Rows from block 4 of a small sound classifier, named by matrix and row number. Rows with one number belong to one neuron. Each number is 500 + 50 x the weight over its row's rms, rounded and kept within 0 to 999. All counts start at 0. Numbers have three digits each.
After each neuron's rows are labels from the 100 clips, of 14848, where the neuron reaches its highest value: "strongest on" is what is common among them. Only what is clearly more common there than usual is listed. The data: read English sentences (LibriTTS-R).
# fc1: MLP up (model.blocks.4.mlp.fc1.weight, 384x128), inputs 0-127
# fc2: MLP down (model.blocks.4.mlp.fc2.weight, 128x384, transposed), outputs 0-127

fc1.228:500542477500440500500500617500573500575483435500500458419490449468569500500492500500500476500500421486537500500580500500585500523500450554500500500465500500500422500500500500500536500500491580496500500500494500518469552500540500500500500500670500500500528554561604468429541489567557452500494276484500509460500500636500444500500479500510754500500400516500500500500500438473500500518512
fc2.228:500500500500500500362500500532466529523493716500500477455500500490500537500433500500492500548500585502500500479375500545500500564500500607500500481578420500500446500448312500500435519720489500500452512500500410500613469500500471500500500500500500456500500500500500574539500500568500485500559446500500500500576500500561469552500564500500572543500500500394522437424500463500500500500500
strongest on: voice: male

fc1.179:460500539504500500500465585500629448500669500500442500613479356500454459508518481638500456500500500558500500500572572417500500447500500500521500500500328500500370546500500500572500500500500500500534500537500500500500606500500465513500500500500500430557500508506500500500550500500500500500427500500412458407578500597500500500571500500428603628526500500500500449449459455527534500500578
fc2.179:500611450494532589572500441486475544500500500345515548500472477549552415467548573500524500500500542500520388500516500507430500500439467362500508581500490477450451500500543579540500500500502549550500466500513500500648558514500539462500500579444500500545441500500427470500500518500582500528500603352471593433500500500416500500598465493541474413462554386617500500494500500521500500500500
strongest on: voice: male

fc1.270:533462519385500594500500500546588531500563500500500456627436500500500510393500500500500514372500364500571500500568500558500500500488560450504504659500355391500451500540349500456500450500500454500500500447480500500544500500570578500544507600500500463488502500426500585500500442434560582500500572500500609500500500568500500503500500500456474391500500500500486453543498500500491500500500
fc2.270:541511485500461478607354500648500506513511500465511616500500517492500502500565440467491508454505500378465500500617493587500381469500435539590504540500610500459500500500615576500500575279487500500500500510500500528528500450453494500500534500500555500500486500500500500445462540500500500500556390500500500559603478505500500467508500500507571500512500393454500500437502565500439500476500
strongest on: voice: female

fc1.52:500500500500500433494472500332523503500500470500573395500500500500516557362500517408500500500407500500500436500500500642500575500500409500353557408500632520500585500500472500500500388464500500500535513566423551500500436500500500506500500493584500511500411500500500500500513500500327500597482500500537500500458576500500521500500500500500482505467500612564415500492500500407500500515500
fc2.52:500501500527500500491500633521500500589537500500515447604500500430556466500412500500500500500437500500500500488437500456500560500500500486500500470613500500500535500420500500500530500500500500500500500500500336500500332554500500452500414562500433500500500500563487518500500500516500576514577535500534503417500500500500500555500502538299500397403545500704523500500500490382500500500500
strongest on: voice: male

fc1.303:489532500524602496493500444466500411461544500483514603394469476567459485499574499500535473515593504437449553500442520475500513500500500450616480499484497530466500456541457607530389552505491565557521479500580513440563644494543512500525485512452500447417530486410529428451507531507481500535405538406545578500440500404441500487578498563525502483515450496397403610423552468530471495514508
fc2.303:499552528524537500512434500416557423500484436533528600459496415602500487508500500500471509530637534432410500485415545500500457512498522455517556500465556534461474500563545543583462556550525500500490462563518579500449643447504504524518483483458568429475531532412586447463532531535515412506425540452525498473500508405413475499542415577513406583504519459406433582460500501554445450512500
strongest on: voice: male

fc1.352:493461500589576444465572432477555538500569467464462565500500427580454516518533550530481488545638518521457453503431524448513586521500482611500555447544405478463459463500403476578370507501542561541469500488540416500553591483468506515557500449500475431512483484419491477500549500562476478452466500422488500475463476500500464510569525563558570577474441629396469506426550462527528500570547
fc2.352:536480459526541514348527493491449500521513479501500544445484554520461486504436547514578500557500524500500500570479431545419545557588470500549447437542531523602528500493421593433490537362429475562589469476549500474474500549521383559544442558528442500494522440580478519491419457500460631444500493516544500566529478430457469611465500500454512473534545553424500500477547406469460557482433
strongest on: voice: male

fc1.320:443500523429418500618539514539500508472465500474492443493514471418522500535528401584464479409509463501493501469524589440540432395459530520500469554399516500460442491556557444500559500562576551431444511556500500542526489458429601426406532445582534541500435529500527443541577538504465421561500500500449425416515526523534586463524501493515534528544484438568589478533414550515589442496577
fc2.320:500461430587519433474537427469500541474597500500422564482550477486500500539511518641525454500490511589502386515531539540464571465509452517514500408531507386546451500561461496520469581563500580551522500534499500551437503495397454500409484451562460542557461469565500437542500450500398561474511500374500433505561533500484476464473556564500474543569449497415555436436500446456586490537565
strongest on: voice: female

fc1.117:513500500500436529500500500500500434500463500500500500350500438500500500500500500733500500500512500510500553500720500500500446500500537500500430577446515500614353500500542462499605500500455500431500500500500465500513579458462500500500466500611500500484508500506500500437500500500500500500500420500500500500500500492493500500481500500500406500611500312500500500474422500500500434477485
fc2.117:500500500500457500500490508500500500500355500500604466392500519500490431491500498478500492513500500543500500514500500478500500500498500500500500517500500500484445468500187500416500500743500468504500437500600614500500521587500500500500500491482500500500500500500500644500500500500483500442596500500500507500500472572500458470500500492468508482493500387500500463460530500500500500500500
strongest on: voice: female

fc1.318:500581461500500500500449500500465523487412544442500395500500522567471501411528519408500500500395506500500431500428435634500590500555500513500543456500627606567651527500523500480500500450500500565500520427500575454538377554500476467500500539460500543549379429500500501524440500427423500517534597559500500531470500461514537554461507507500500410452543605519407483567500500500496527500500
fc2.318:500432504500395484541500568572500562547465613467500417608526543500500567517414500487500500500448485500500535500500493500500568454431490500463530487507500500405465431410515470500598500564500429415500500511437500536475400500500500379500511457500500500537594547625534608500500500539500500496601405541540460500555500595598500459512500407456500510434545566500540364500500500441535500529500
strongest on: voice: male

fc1.55:447437500475388482553518538515539496437438547500490515470500500420519528559482433604464490483536484500477526457584597500545498436459500476493500500440500409509399500599500434497557500548534492500485500634452500557449495442434500484364500408555500507524505538554562471500562558526500496556500439515500404500594561596516518457500483523479486596500461396518587500478386500481571430518558
fc2.55:538498552500498500470459467500500627531548552471523521660500500492500500500500570504399532500500548499517500500547500509537499506500491516500595518571322500423500459428431494577490470475484500412410507517462333552526476441502482438549464500417449500500569500496450601525500495568585465500605500451438533500526500545539445532483518467520643534417526571547523480500500513500485504500511
strongest on: voice: male

fc1.182:510500500500434599500500604500553456500541500543527523500500500506500500500500499638500500500533469534514500500500479458500405500500510468463475739601350500500364500500500500570616500500500467500515585586500500550425500500500500500428472500565493476561500500555500500508532471500548500500499500527379500500500500618524439500500500500467592500500425500500584457387485464500500439500509
fc2.182:472500500500500500500692500500500500500500500413500433500500500500442500562533500500500500500506554500500500500466500500500500500500598687563500500500386500500500500495421449412500430500500486500500505453464433500500500500403493563641568500500500493522500521657519558500500533457500500422497393574556385541500500500635503500453500446592500502394523500467500402479485500500500528500500
strongest on: voice: female

fc1.61:593461417533500614499363504474500501517500530551500505449485500500500548500527531500513500555500402500597500500500447550520365480500478500500500593466639500532661530572500500500500500487450485551500517500512500500500378500500477501558423546486500500359427495500477469470448500500500500496500500500593564521407500459500502500440450509514360500609500500500411500500500515500408500428447
fc2.61:572398493474535500500500441500500462500375492678500500369500500514501543500500562609456544500500432500435615449500500491500437500500554537520500500417500527500500513661500500500500459500492500500500416500500626500500500500472498500643457500500530500408473500500500512435500500467500500422500499544575450528490500500578500500468500500421500586548465610334500500500500500511497500500488
strongest on: voice: female

fc1.364:500411500517500500500631500565500500500500500464527623570541500500500469677500500521500500500602553500568476452500500500500500500500500500500500500500500368500390401346500644492500557528500500454500500500500500500500618500486460500489500500386500520500500500579500541515500500500500469410500500357500500553617453500500500500500598441500599490435495489431500500453500500500500561500500
fc2.364:500500500450500500530500645500500551500500535500412416613500500500570500491446402500500500500451464500500500421396450610500500500500585500507500500630480500500500500355500500500500500421521500500538500517500391498471332438500573523500592500540500500500567437608452500560500478500457614500500500567522500500500432500500500500500500511500500379500559566596500500500492500390500500500460
strongest on: voice: male

fc1.157:500565536500598518482451539466564457514549462491545567569486402568507500420437579502457510512498529500445420467504461587488505569448533456459526408595500500453460564569487582644423527532487461500509500559458407427503518426529500543564500542508502383577537559404449536500480570562524493449500500500452548460480529404467442475569439500468504485427517572500407559448500504514536532493489
fc2.157:470618633452552493517442478500500500500500370510558542570500418552434473437491515460469493500568560469359500467500535575500423515466631507414513521500500522475467491502511515602510578500507473476488500529477497486460550472508532489525543482500533426517564539357500505504500511572523369510404494500435473500505485456425500546500500500445518558433546599500494606537499522613500502500500
strongest on: voice: male

fc1.208:450500539493520431462578587500571500517596453486497500667500419500449500441500517500500439500500500553492500500500500500500541500489562500500500402573300500500500530500426500614500504500565500503498500500500340496500500460500500500500500453575500455633506500445500540500543500500500461500475500489396450444539525500500528500542500500442613500405500617500500500500470492497626530500574
fc2.208:453540539500537415416500621526553425470554438618441454562500483501419500432567420430492484500508445473465500486528500547559525496523606582534510404513435500546562569500523432500469566389529493533537500500479500500346500500500455562514553500584561469498484494469558500497500500481458451500417500574500454532500493508500500552477500525383525541457457630372455461529500500518508463523527
strongest on: voice: male

fc1.197:545500468465470555500453412488423482535393543484517559376500568465541481598500503500500540500488506500500500500493501440463456500519434432505464593425652506528500448533561500413563466464451500430476500519503554534530500532530500484500496532360485564374513505537500500500457491482550516500546491489533566561500482500479507500478479484581377500627534336554536523515500544533403500460437
fc2.197:466554519486561465393500632500571416447563346591431484593500448578443501397596471439500500518504500505461500511457500546571494500500595530500500450500500551534542566500497472538500577322532500545551500500473578500378535500502474548500500500552564476501468500433500500503534490500490501500379500533504488518469531475460500544500489512402500534469500584396442500524522451500500500538531
strongest on: voice: male

fc1.176:523472500499473500437437462541437543584558510444532501608509545463476441575465553570500496466445539574491381546500474507415500500559473427474452517500500443579393464447472519495533572449464473474499549467500424514500481544500460490462540530412427535543562443564419563549425454527572538476560448500403500560585467570408500570461535458543463452532604451506588495523530514553495595474465
fc2.176:557467506536497550499500521416489496505405533546518492501474551580508546515493531378500540593546500409567585536395435454537529574518473479518548505525591545480603526428522544434427401500465500510500461456500565481514518539559461520564436570388524459423560510496576500433508507490543496501505573531627579526431480464517455520505445522523473460485464483498375530471558500454405476479432
strongest on: voice: male

fc1.263:440534500500531424476570577529554500478568470468465425710500413526451500406518501475473454500500500572500409500527500555500566500493541551500500379557351501500500531438446500572479489500500482540500500469500414492500500463500500483500500500566500484642500500457500528500500500500500461500490540500437500450526536500500500500511549500426596506352500653500500500500500500500601500544582
fc2.263:464608500500557430435500533501500455446558424606415500543500474532410523419620500435465500500479457482458572495553500594564500500519576601536543414501428558562592563500544442529500561356529535539532500500469500500412487500502500551534540465561557473500450500403500433500530500500459464500405480500500500538500508477500500534477500500441475500463448640360500475530531500526487457509518
strongest on: voice: male

fc1.261:500500500492485417414500500500476551436500537431500529500514408500413539414500517448488551506481500566500330541372575500551500500500510492401500377500466500500500500500500413500500500500500439476466440500487447539500500449500500500500500501356500496665496500426478570548531500591457500469500500500483513545500543500432500614468487520490500500351500582500500549630500542531500532539500
fc2.261:500621433500500460608554540500526453480482500500500523500500500493500444500500500500519500486500490500500481500628493500500461500500500452500500435500598516489500543500500483500553423358500500506527500576500656500431500500500577442500525500500500500500446500341500500548500500478500500500446512500500457500500500394398500454500500537417269609500500359562469500540500478500500500439500
strongest on: voice: female

fc1.97:573500500500543500480500407500500441562500500426523500532500570527500405500500570442559520562500500513500500492453418500407500564500508500573475500536560620507500500372579557443500524406435475527510542407535531452499513581555459510583557610500500500447500500500411521500417483437560500409517500500500563500500407437476478500500500500545351436500537520500470501516525483511425601383430
fc2.97:517500493489521466444434500582475500500516575507499500570515500473523547492520500500443582500500500500503500458500494500569484503437500579500584500528390580437489473425455472511500499193500483460485625444417609532448471500530500526580524458499441463500532527532500577500500472481571500449573447500500519587500487586545501500472558463500500500481484581426500438500515501546477500500500
strongest on: voice: male

fc1.115:609449419500505596469373466444475530544500571571500500466492558500530500500491560500530500588500457500587500500602413553511414541517462540500530535492597554528636514530509512430513500450420500570500500481511500500440407528537441509574390537500492500373500521545500500445473500463500527457566500500500553555418460453500439507500457515498406500578500511500396500458500500500396475441418
fc2.115:551432471467555500500493500478500434545413499637500500331500500485525547500500500603500537574500378500500624435544500507500414523500551563583500395430500500500541505671475500544500477440473470500500500588500632500476500490496519546614500449500500474404500500434499496467487567454477500436500452546555465555449497500551478423476500499500453500579450556500463539512500500519500500489470
strongest on: voice: female

fc1.283:586500500611500465454451563500500500606446500500500386500500500500605500500500500500500500500434456500577500500484419500487500611481496500527573500595500659500563536433577500450500500471500500556514500418415500473399375500525444500433500566586500500500502500500519500500500500420500544445604447567500451500477403500542500500437537478541500528453548524523500335500500447500500500403500
fc2.283:437500526457508500500500628615500500469500486500535382500500539500608453466500500479458500441434500547500492471500513500532590500500524506552500500561500600449475500500386500500500467223518500500500500460500453488623505507532532500500525500510498530521488500591500512499525466552500598586546522518509508500500500646500567520500500480483616465470518572500500422500500417505500503500500
strongest on: voice: male

fc1.20:442500572500482439487500592551570526515625429494500500696511412480456466442500502500500463424500500552451500500570500500506496500496592509444474449534316434517500530500466500638500500486555472464500500557500372504480500446457500496500500500600528452632508518442500500500531500500507500507453472507500448453559529500500535532545514500420500559445500554500500490500422500500621512520563
fc2.20:538497459544471581600483402487461575520461587373553535500530533505606500556500584535499500500500526511546420500465467460464507512446408401513497576505544446417450441542541569487474423465470524488470540500489392511670511500500500462483484525390457513500519500516500500500485500500533500488576491405500567464500513487498479431548500500643500441529533406626524535453500530488488531484476
strongest on: voice: male

fc1.255:500517496500600527500500500500500511500676500434500666500558365458500500500523500500500500500553500500500500500501500492485500396500500353500500445439500500500350500500500500500500500518521425500500500500530500500619579500500500500500500500374500516500500500500500500500500500454575500500500500289373500532500558500500500500500552500513500500500550465500622606500500500550428500500500
fc2.255:549500565591530534500500500357500500516610554500500500500500500500500500500468500517484451500500449500493470575502500512500485500500500514482500539500475392500470522528500509500500500759500500500500500500572443500500586506500500500565500500369500500419624487500500538450500387500538500440500500500486562530500500546500359516498500487678470500548500419500500540500500500500380436500500
strongest on: voice: male

fc1.354:500655500500500453500478400500500505500500504500586500500500659500500601500500443318500500500500500500500500451563500500500356500500500500500500500411500566500581375600500500461500500500500500500500500500500551500578500500500485500500554500500513451500504500500570500474473556422500452612500371339597500500500467536500510474502626456500576500500500500500431500500554500500500500500500
fc2.354:534470424500374500500584617500500500514500554500500500439544500500500579500608417483500500521492500416582500500530500500500500497459569500500500462389441579523639500500589331466520500309598598500500514500443500588500479500414500525500500488594500522500428485500500500489500469500500469500503604500573476500430439544585500500500498500500500500490500538481500500481464486464578474500500
strongest on: voice: female

fc1.163:456441500500611500500500481445549500526500500508500539500468444565500500500500540507500500500501500559500433463456500489500607500486456500500500326500366444485513500412500559599404572500500500609500500490500293448577500457481521500499500539495500462558497534444393515500500471499500500455432591445463530412460548440477532500606500567530460475468494645500500497500500509500521551500544
fc2.163:571387507469500500432500522556485382500336588500480500362496500507500446500485514594497508500500500500500500500445562401517526500500500500564439610415585643534500552500355404422506500500500537500551500500489500500500500490500440601546376500475543518500458500551469501500500550486474605500478500591500528524500460539531495500500434500500500500543476436500501525500428411500536473462500
strongest on: voice: female

fc1.87:421506485506488493562596516500500461370479414562500551373495500500487518500540436482500500533601531440474569511500578442500523465452500492502528554463542500439492529569474555500500482519500553483525500590500551520524597441500531500500500453540500449500489500451617405422602558539500470546412568479584484418500500393522515462567500593486522500535366461472441562447479474500478374500500
fc2.87:509500529500500546424493602574478529500500549500500411500498553446500569461500500500522479500416500547573500576579459519490494503545509541483451547500423479547552500460390500404500500365432382484528437437515492500444374571536500500498467504500484577500536500582471588500500500461511583519500439606547504515496507619593500567439541407411555437509500573500531405559526509467500483503490
strongest on: voice: male

fc1.138:500534483500500500500500492500500500533578500533500517734500500500557500477507500500500500500415500557564500500450500473500500651500445500533500449500500500500500552386447478559500500500500500500504548456380500523452471500500500564470500494277500500500500500509500587513501500451595500500500504381500529578500500623461500500500500500571500500500500500500398405451500500397500500488404
fc2.138:495378500500505469409410500583500500500466522428493528500500500464550500450500512500500525493483419568480434500500500408500500500500538498549497597602426520500451500400274433500452500500498500500487555458468500500566500434500472545527500500382489526499500502500500500521498500532595542500500443500432549475497495646549500500500531500530669500464551541500464393458500398500537500500500
strongest on: voice: male

fc1.235:538500500500500500500490410500430533459500500500500500500548500500500500500450500500500500500500615419500545538500500569500500429534432500500497500443680453500500458500500602543500500500500500500458433633500573562476500500427500460500500445510537498500500500451500500500500602710500500500546383500500446568500500500500465500471500592500512500602500392500540671468529553500476393525467
fc2.235:500577477478518500438411376582529500500535500524429500500579500448389465486534538581435500500344481500404500517500500491481315500500515625423490523537388512590500527414473500507540500500500526500503500500500500500500500500581500551500573413497468497350500495547488479553500500505500491506548500497428603573500516500500500544441500500446516558500500519500569500500500518610519470438500
strongest on: voice: male

fc1.9:578516548570500470507385500512523500558535481486449500780500395500500500568554500475500500554500500500569500500500500508500499500500502524483500576500360500500500500357487385589481429500500500432500507500500414504500495494500500500513473500500469462500500500447495500543526448500656500500544500405500557524500425639513446500455500500500476500500500579500473500500502527566500506500500
fc2.9:500500467500500515588500441477500579500500500500510500549500500500500508597500475500500500528500500402500500387465500537504500500500500500472500371500465500500572500504740529500500500266500575500567465514500500467434399493479500500440500500621500500486528500538500366477500509500418473500536517442532500494500446404549500500499500605477405500500529500500505458483512500435534500500460
strongest on: voice: female

fc1.113:473494478522487487538586543448551492424438490571444500430491467558501556475534446436478489549575484429547602507456534463601524481469490590505562500462513540441579536506500462479464420523557531514511423522500563500492521473460513505516426452568577472476445546500615433439596527490410462517465554509618458449459537469597501453519470550480546555475392550470419477467494462412500390557554
fc2.113:575474560500486534514447495514481479559390626509608500504476554512562557535435508400481571548548500373505560458483437458523500581483500501514525500515543557430543500463522512473461385520440437459460555479477488458543495498584514526583498537405512437425586540488516572425500548545560450479562456570563579516460433530543454495528460495566541473464513500547425529462508562531436488429413
strongest on: voice: male

fc1.132:508512502500500500569555426510542446500500500465500580311523462500538506499506520667500500500559503500500518421500562435500458527466500468563500442500500500461416471696500500522500477530485500466433492500500464514653621500500595500500520500517511500383531500500500500506500536500497500500500500346500521445500500500500474465500513553575480500500500362500593576500500500500524500453525
fc2.132:531383567500573447448513399500500546550500627500500548570508500479500578509410500503500500539500506500488500486522493499500585500500486474505527470500490364503500500508417500500500373712455500500500561500529500457609500470500500542518507500395500465465533461500428520500494505508515500500542420466417500484558500632519500513515573500662580500500500441500500500425500500464528573500495
strongest on: voice: male

fc1.107:462648481492535445530483543450500538529495523465551408415443451500443529399500461333509464452540461487414500500534440573492500500500500554500558420491523500500500434481500500532409424542543552583486541430524500500500517500514529441561567472569469446500500452409555500468475555556376430500531444525500494500457500419490522500523520500500571455500370626494434540500500573541503461541541
fc2.107:476566507536456500537448524486448526451450523452543442587500525547478500497528543432518510507438524511526458576500513513500529482525466361487550545453585532519558500500608502500500452227500500464498445500489555491559431500489454477500489500347516524525500473551500500500481506500522557500558500489500500438560526467505500604500500527570373500434615474562500500500503587451500515500500
strongest on: voice: female

fc1.219:470541475516562438538500547470555490457583440522442539521500405517469565407531488474446508535542478530500518478577500576571500500482539533514613374500418497418554500535460485591476543509555487575480500510480456481437496427454533528602514500620514451577445505393500500494500532483472467500460543457500495488500542398565523478543497500406565570402406632451430500496500506500519469565558
fc2.219:491564504543582499459552513409539500427593384500500537558496434619465538399489547444480523572517559490492509501445500604564571533447523484449581398579500482484500580455500564534441566500484456563550420515444502490432499460502446552522449500531530434521524548453542487470513526506433500500453572500523498500509561395500460478494447556394500500390465613440437527500500454448500455540501
strongest on: voice: male

fc1.30:593455480557529555433438484498510474561492553568546541444444577528542500524448534500551500587524500414530571500500400497500487618500479542518497516500544566500545500433481511446443463500398508566548500462500572500419500563573427570526426552495511456398567500569500500410469441537538528449523500552591529547462417532508392485484447539518446500538513502446418467412574500478438500428411
fc2.30:573494512464570548500483500482481415562441500597547500353500500518555559500500500500495557555554401423470615439531429500510426573460537553541500441480530577469595517558491500504500449520434477535528500500500571476466500518575513563590500542553507464388528550424501523464465500500495497447500473587558545567364469434558500408500500488432454507520429549500432560500500500534468477428422
strongest on: voice: female

fc1.239:500273500500478559460500500500500500500500574500455614456500500500488500500442599640500493511500500500484446500500500542458500500500500541398439500500688500561500500500500438533500454552501444500454500604501487500578409466500479502500396490500446619500500500525500517500482454500494479500500552569466500511500435500532500538500486529500378500672560474456500500470500494472533503500458
fc2.239:500410488553500443448456461500491448500500609583500492500500500459492584425530510500500503500571382471462568436500500550500500560500567633628500500500503573500501500599500493563481484502500500500500611500518685545476500500513527516569580500583500462460500500421429500500500500428449500459500373570562457608389500556536500405500529500492508500500479500500500500500500500491595470500483
strongest on: voice: female

fc1.86:475500500500500554439500500440495500500456418573500500500500500562500571375482589404495527585428558500500500533500495571500507527522502428483500388531500500557602560604500601510500500422476448562582458500500500493582447500500412553545419521500500456506487500500486504452483596430500597494500500533578524510500582341530479500495450500433500500411500500501359500500522446407450500532475
fc2.86:514500500414500500526592655554500455500484435570463441462500500441500538419500442480489540509521371484593630433465500422500448469479558595572517485423428500477556500490474501472605482303521469500500508500484500500457479484523551500555564500596500500500500500481500532500500505500537512500500500540589496554466508492567546452500500420403621500507418562489513500569486512500500492542510
strongest on: voice: male

fc1.180:500519502621452418483527546483500482500395596541575448430500599500500522529500500281500525537500521370481500470479500430500552595470500604500500500570500551477500500430500453500500354466531555500531500500471500473443500527464465500378518457500500500451513548500500500500500500532500500500525405528500401500464477638500419500500500500515599500470500500513500407500518434500553498510501
fc2.180:500542500500533535488547548492581485470627500664406576500502500487500500432500500575509500514523500559553500520500516459532433500500500463567500439457500432500500500589503420557495349500506500500500500472539500500425500500567500500557463500451500500376554500500500470459500500361648543522500571359500500523523490544575500444485581500453512431481500533470429526500536476469367481500475
strongest on: voice: male

fc1.144:500359500414500499463566402598500500447500500496500658525533500398502545558500467665523500500502500542500500500500500454500500515472500420602364412573398500526373524562500500496500500540487462455500500500500500471535500500488500500452500500425500549514584500504399506500511500500519589500500500460409550500532501500500504500500480511500463500500572323510573500500500500583531500500500
fc2.144:500570500497500500500500500500500522500449417500500476554500500500500505591500501500534500517472475500532532524500500500500484500500500472500500500500537500428500493500660498500587500110553512500500500500500500500504500500500556500459519500492500500480455500500500374515500500431500486500500639500500500426496500439531603466500500521500530500500438577500500533590500509462500525500500
strongest on: voice: male

fc1.172:535514520572486535500456521410549500532489506500561544527499500533566515500388558500475559560500582402488483425500421560522500580412500465410500446601559456468480596498566584542455500541450453535540511558415538469416475465502500569500500552474558404500592589535521524416508544596500500425500441500517500500532500469500392436515410577484438552478526453500432522409500483446487487462453
fc2.172:452608682413500500534435489509500463500498500519585507553500432543500487500456457431453513500565561444385488449497500590559452521448623472417500519500478529449451500521550470575498540500505453434453500549444504471500554435513536500486528474486500439532590564408549534500554552579478404530427500564454500422500492484489501500500469500500500549395577515500490625516467562586500458504515
strongest on: voice: male

fc1.279:456506500587584469480500496500483500450596500457500555514530463500461500500500550476478500545482500561500413505500500513500657500500490478500524300622347500448514505500500566599398500553500484567500549478500353464536500447500500500519524500500396484526499500429457511520453500484500500449491489406459533500500539459500511503529500494500500474402462649460476465423500461500556575500500
fc2.279:422607582484587436497539532570500500482642444466544494652500463501433500440463466409523474456488553500447473494558515608486510483500500440500517403579500500473500500500523600565510500351505458524509500500443402435451483468500500500486584487569500467564500500457500500500500523554474452527500458474432448500500542438500500540540539528500608499390500639500516525528500576531500500528529
strongest on: voice: male

fc1.133:453500500609517500500500500500384500500392500500595500500490617500480500536500500297500569531500500385494500447400452592500556524500500542528500344500500500437649500465500627500436500500495500557500563374500500426500500500500500540500500557433500441500500500500500460500380500500374500516500500498566500500498500500516500500475500500500500500500526549482500500500557567500486564500500
fc2.133:536500566376477500500698547544500621505500500500354500603500500500489500617472500500509523569500531500620533473513500431500500442500500500465580500500449500500500500449455460500520475500500477500521500500448500500500369490500500500599500456500500500500488505649405500488500500500500500391510500672518500462500500544500500584500573443500573462500500593529500500500519500500500562512500
strongest on: voice: female

fc1.167:489500491444442500497519500500500512527449500401514500482543484462507444561506482626489522446500508563438412497492540500500500478486491458482457585422500500500379423530500425535588500524524500396430526535488500565511568476500540439505547452451500583500500483500500553621479500500524500497500500500390482523531482571419528500500543443563422541614577364525655511591453500617526500500524
fc2.167:511500501439528506509594581531500388500500370566500584500500500509500541453500500501500547561500447500500627435483509441500500494438578500609500475500500573500556466500494531486582500198502473481534408500499599502470500468531544500569522493546500469500500500438500488500516500424527521489408513506581510513500500445508538500500490449399523500500500557489486533575500500500482494519496
strongest on: voice: male

fc1.25:496443412500439500500553522536440561466501485500404464533538519449465540528578476568500457504489456592599536584500546417522504410567449500552535559411449472531500454466451433417583446494536490455494463454553502580500468543461500435484474424537455600486432425551534495557491451391500519515552517467539483541551539581542556535425599436500554477536454511500567399573490471446464485565541
fc2.25:399611576458443398514449520516485531444489550448514407584538477489421495444504459449464474413430491552405432533476558584500500437548550515444489487468529500541478486542554439567541528560566467448447535513500490502509421446454537434454603442500514517600500466416500500553515540492448464583469461564437444474546543516476577544445540466488526486451531515509538551602434566555561500548553
strongest on: voice: female

fc1.21:407581500504550424500521500442500500471476545500509500491500476549456500394487490368500473481500503500457472531500498606500574502511500476492521318546548500496594500557504562539421500516542472605551500482513474441547449463460476508599520505500500452571500500415518500442481619500385500527500515537500482483500559368500551500556500511404580464392439590500410533500500500500559500554500
fc2.21:530398424557424538558500500500500577567492589444500500500531529475530451576518500548505474457481500500589500517500474411500500500500425505500500564544543505500416500442500442490428500608500638502483628500506500533500543549500534513440490512440500522500481501564500500500567414552500470461539528492435518517500479590500447471497500531673454500625419346543543415417539498486503500494512
strongest on: voice: female

fc1.344:500546458563500500496412439436395488500500577498500463386500635489500569502487500329500544500500500500523500500500424600525500500503438500572557500524610500500624484500500576500436500500500500579506500412437636500522500500534440492501500558500484559500500491500500500500424500433500500500588444500620500633500490409509500500421500500500418500500533512500500551512592533462433500484500
fc2.344:437500533572500521564500417484490573514500500312583500500500500500513471482500521470500482500500532504504366505458475500500532500500449413500495500500493434460500435498589574500429500484500500500453500468524345416636500500500500452500524553426500500612550500500500500488500530525498512541520500368500546500500500422401499485598500543585500500434500424645490543500500574496525592500500
strongest on: voice: female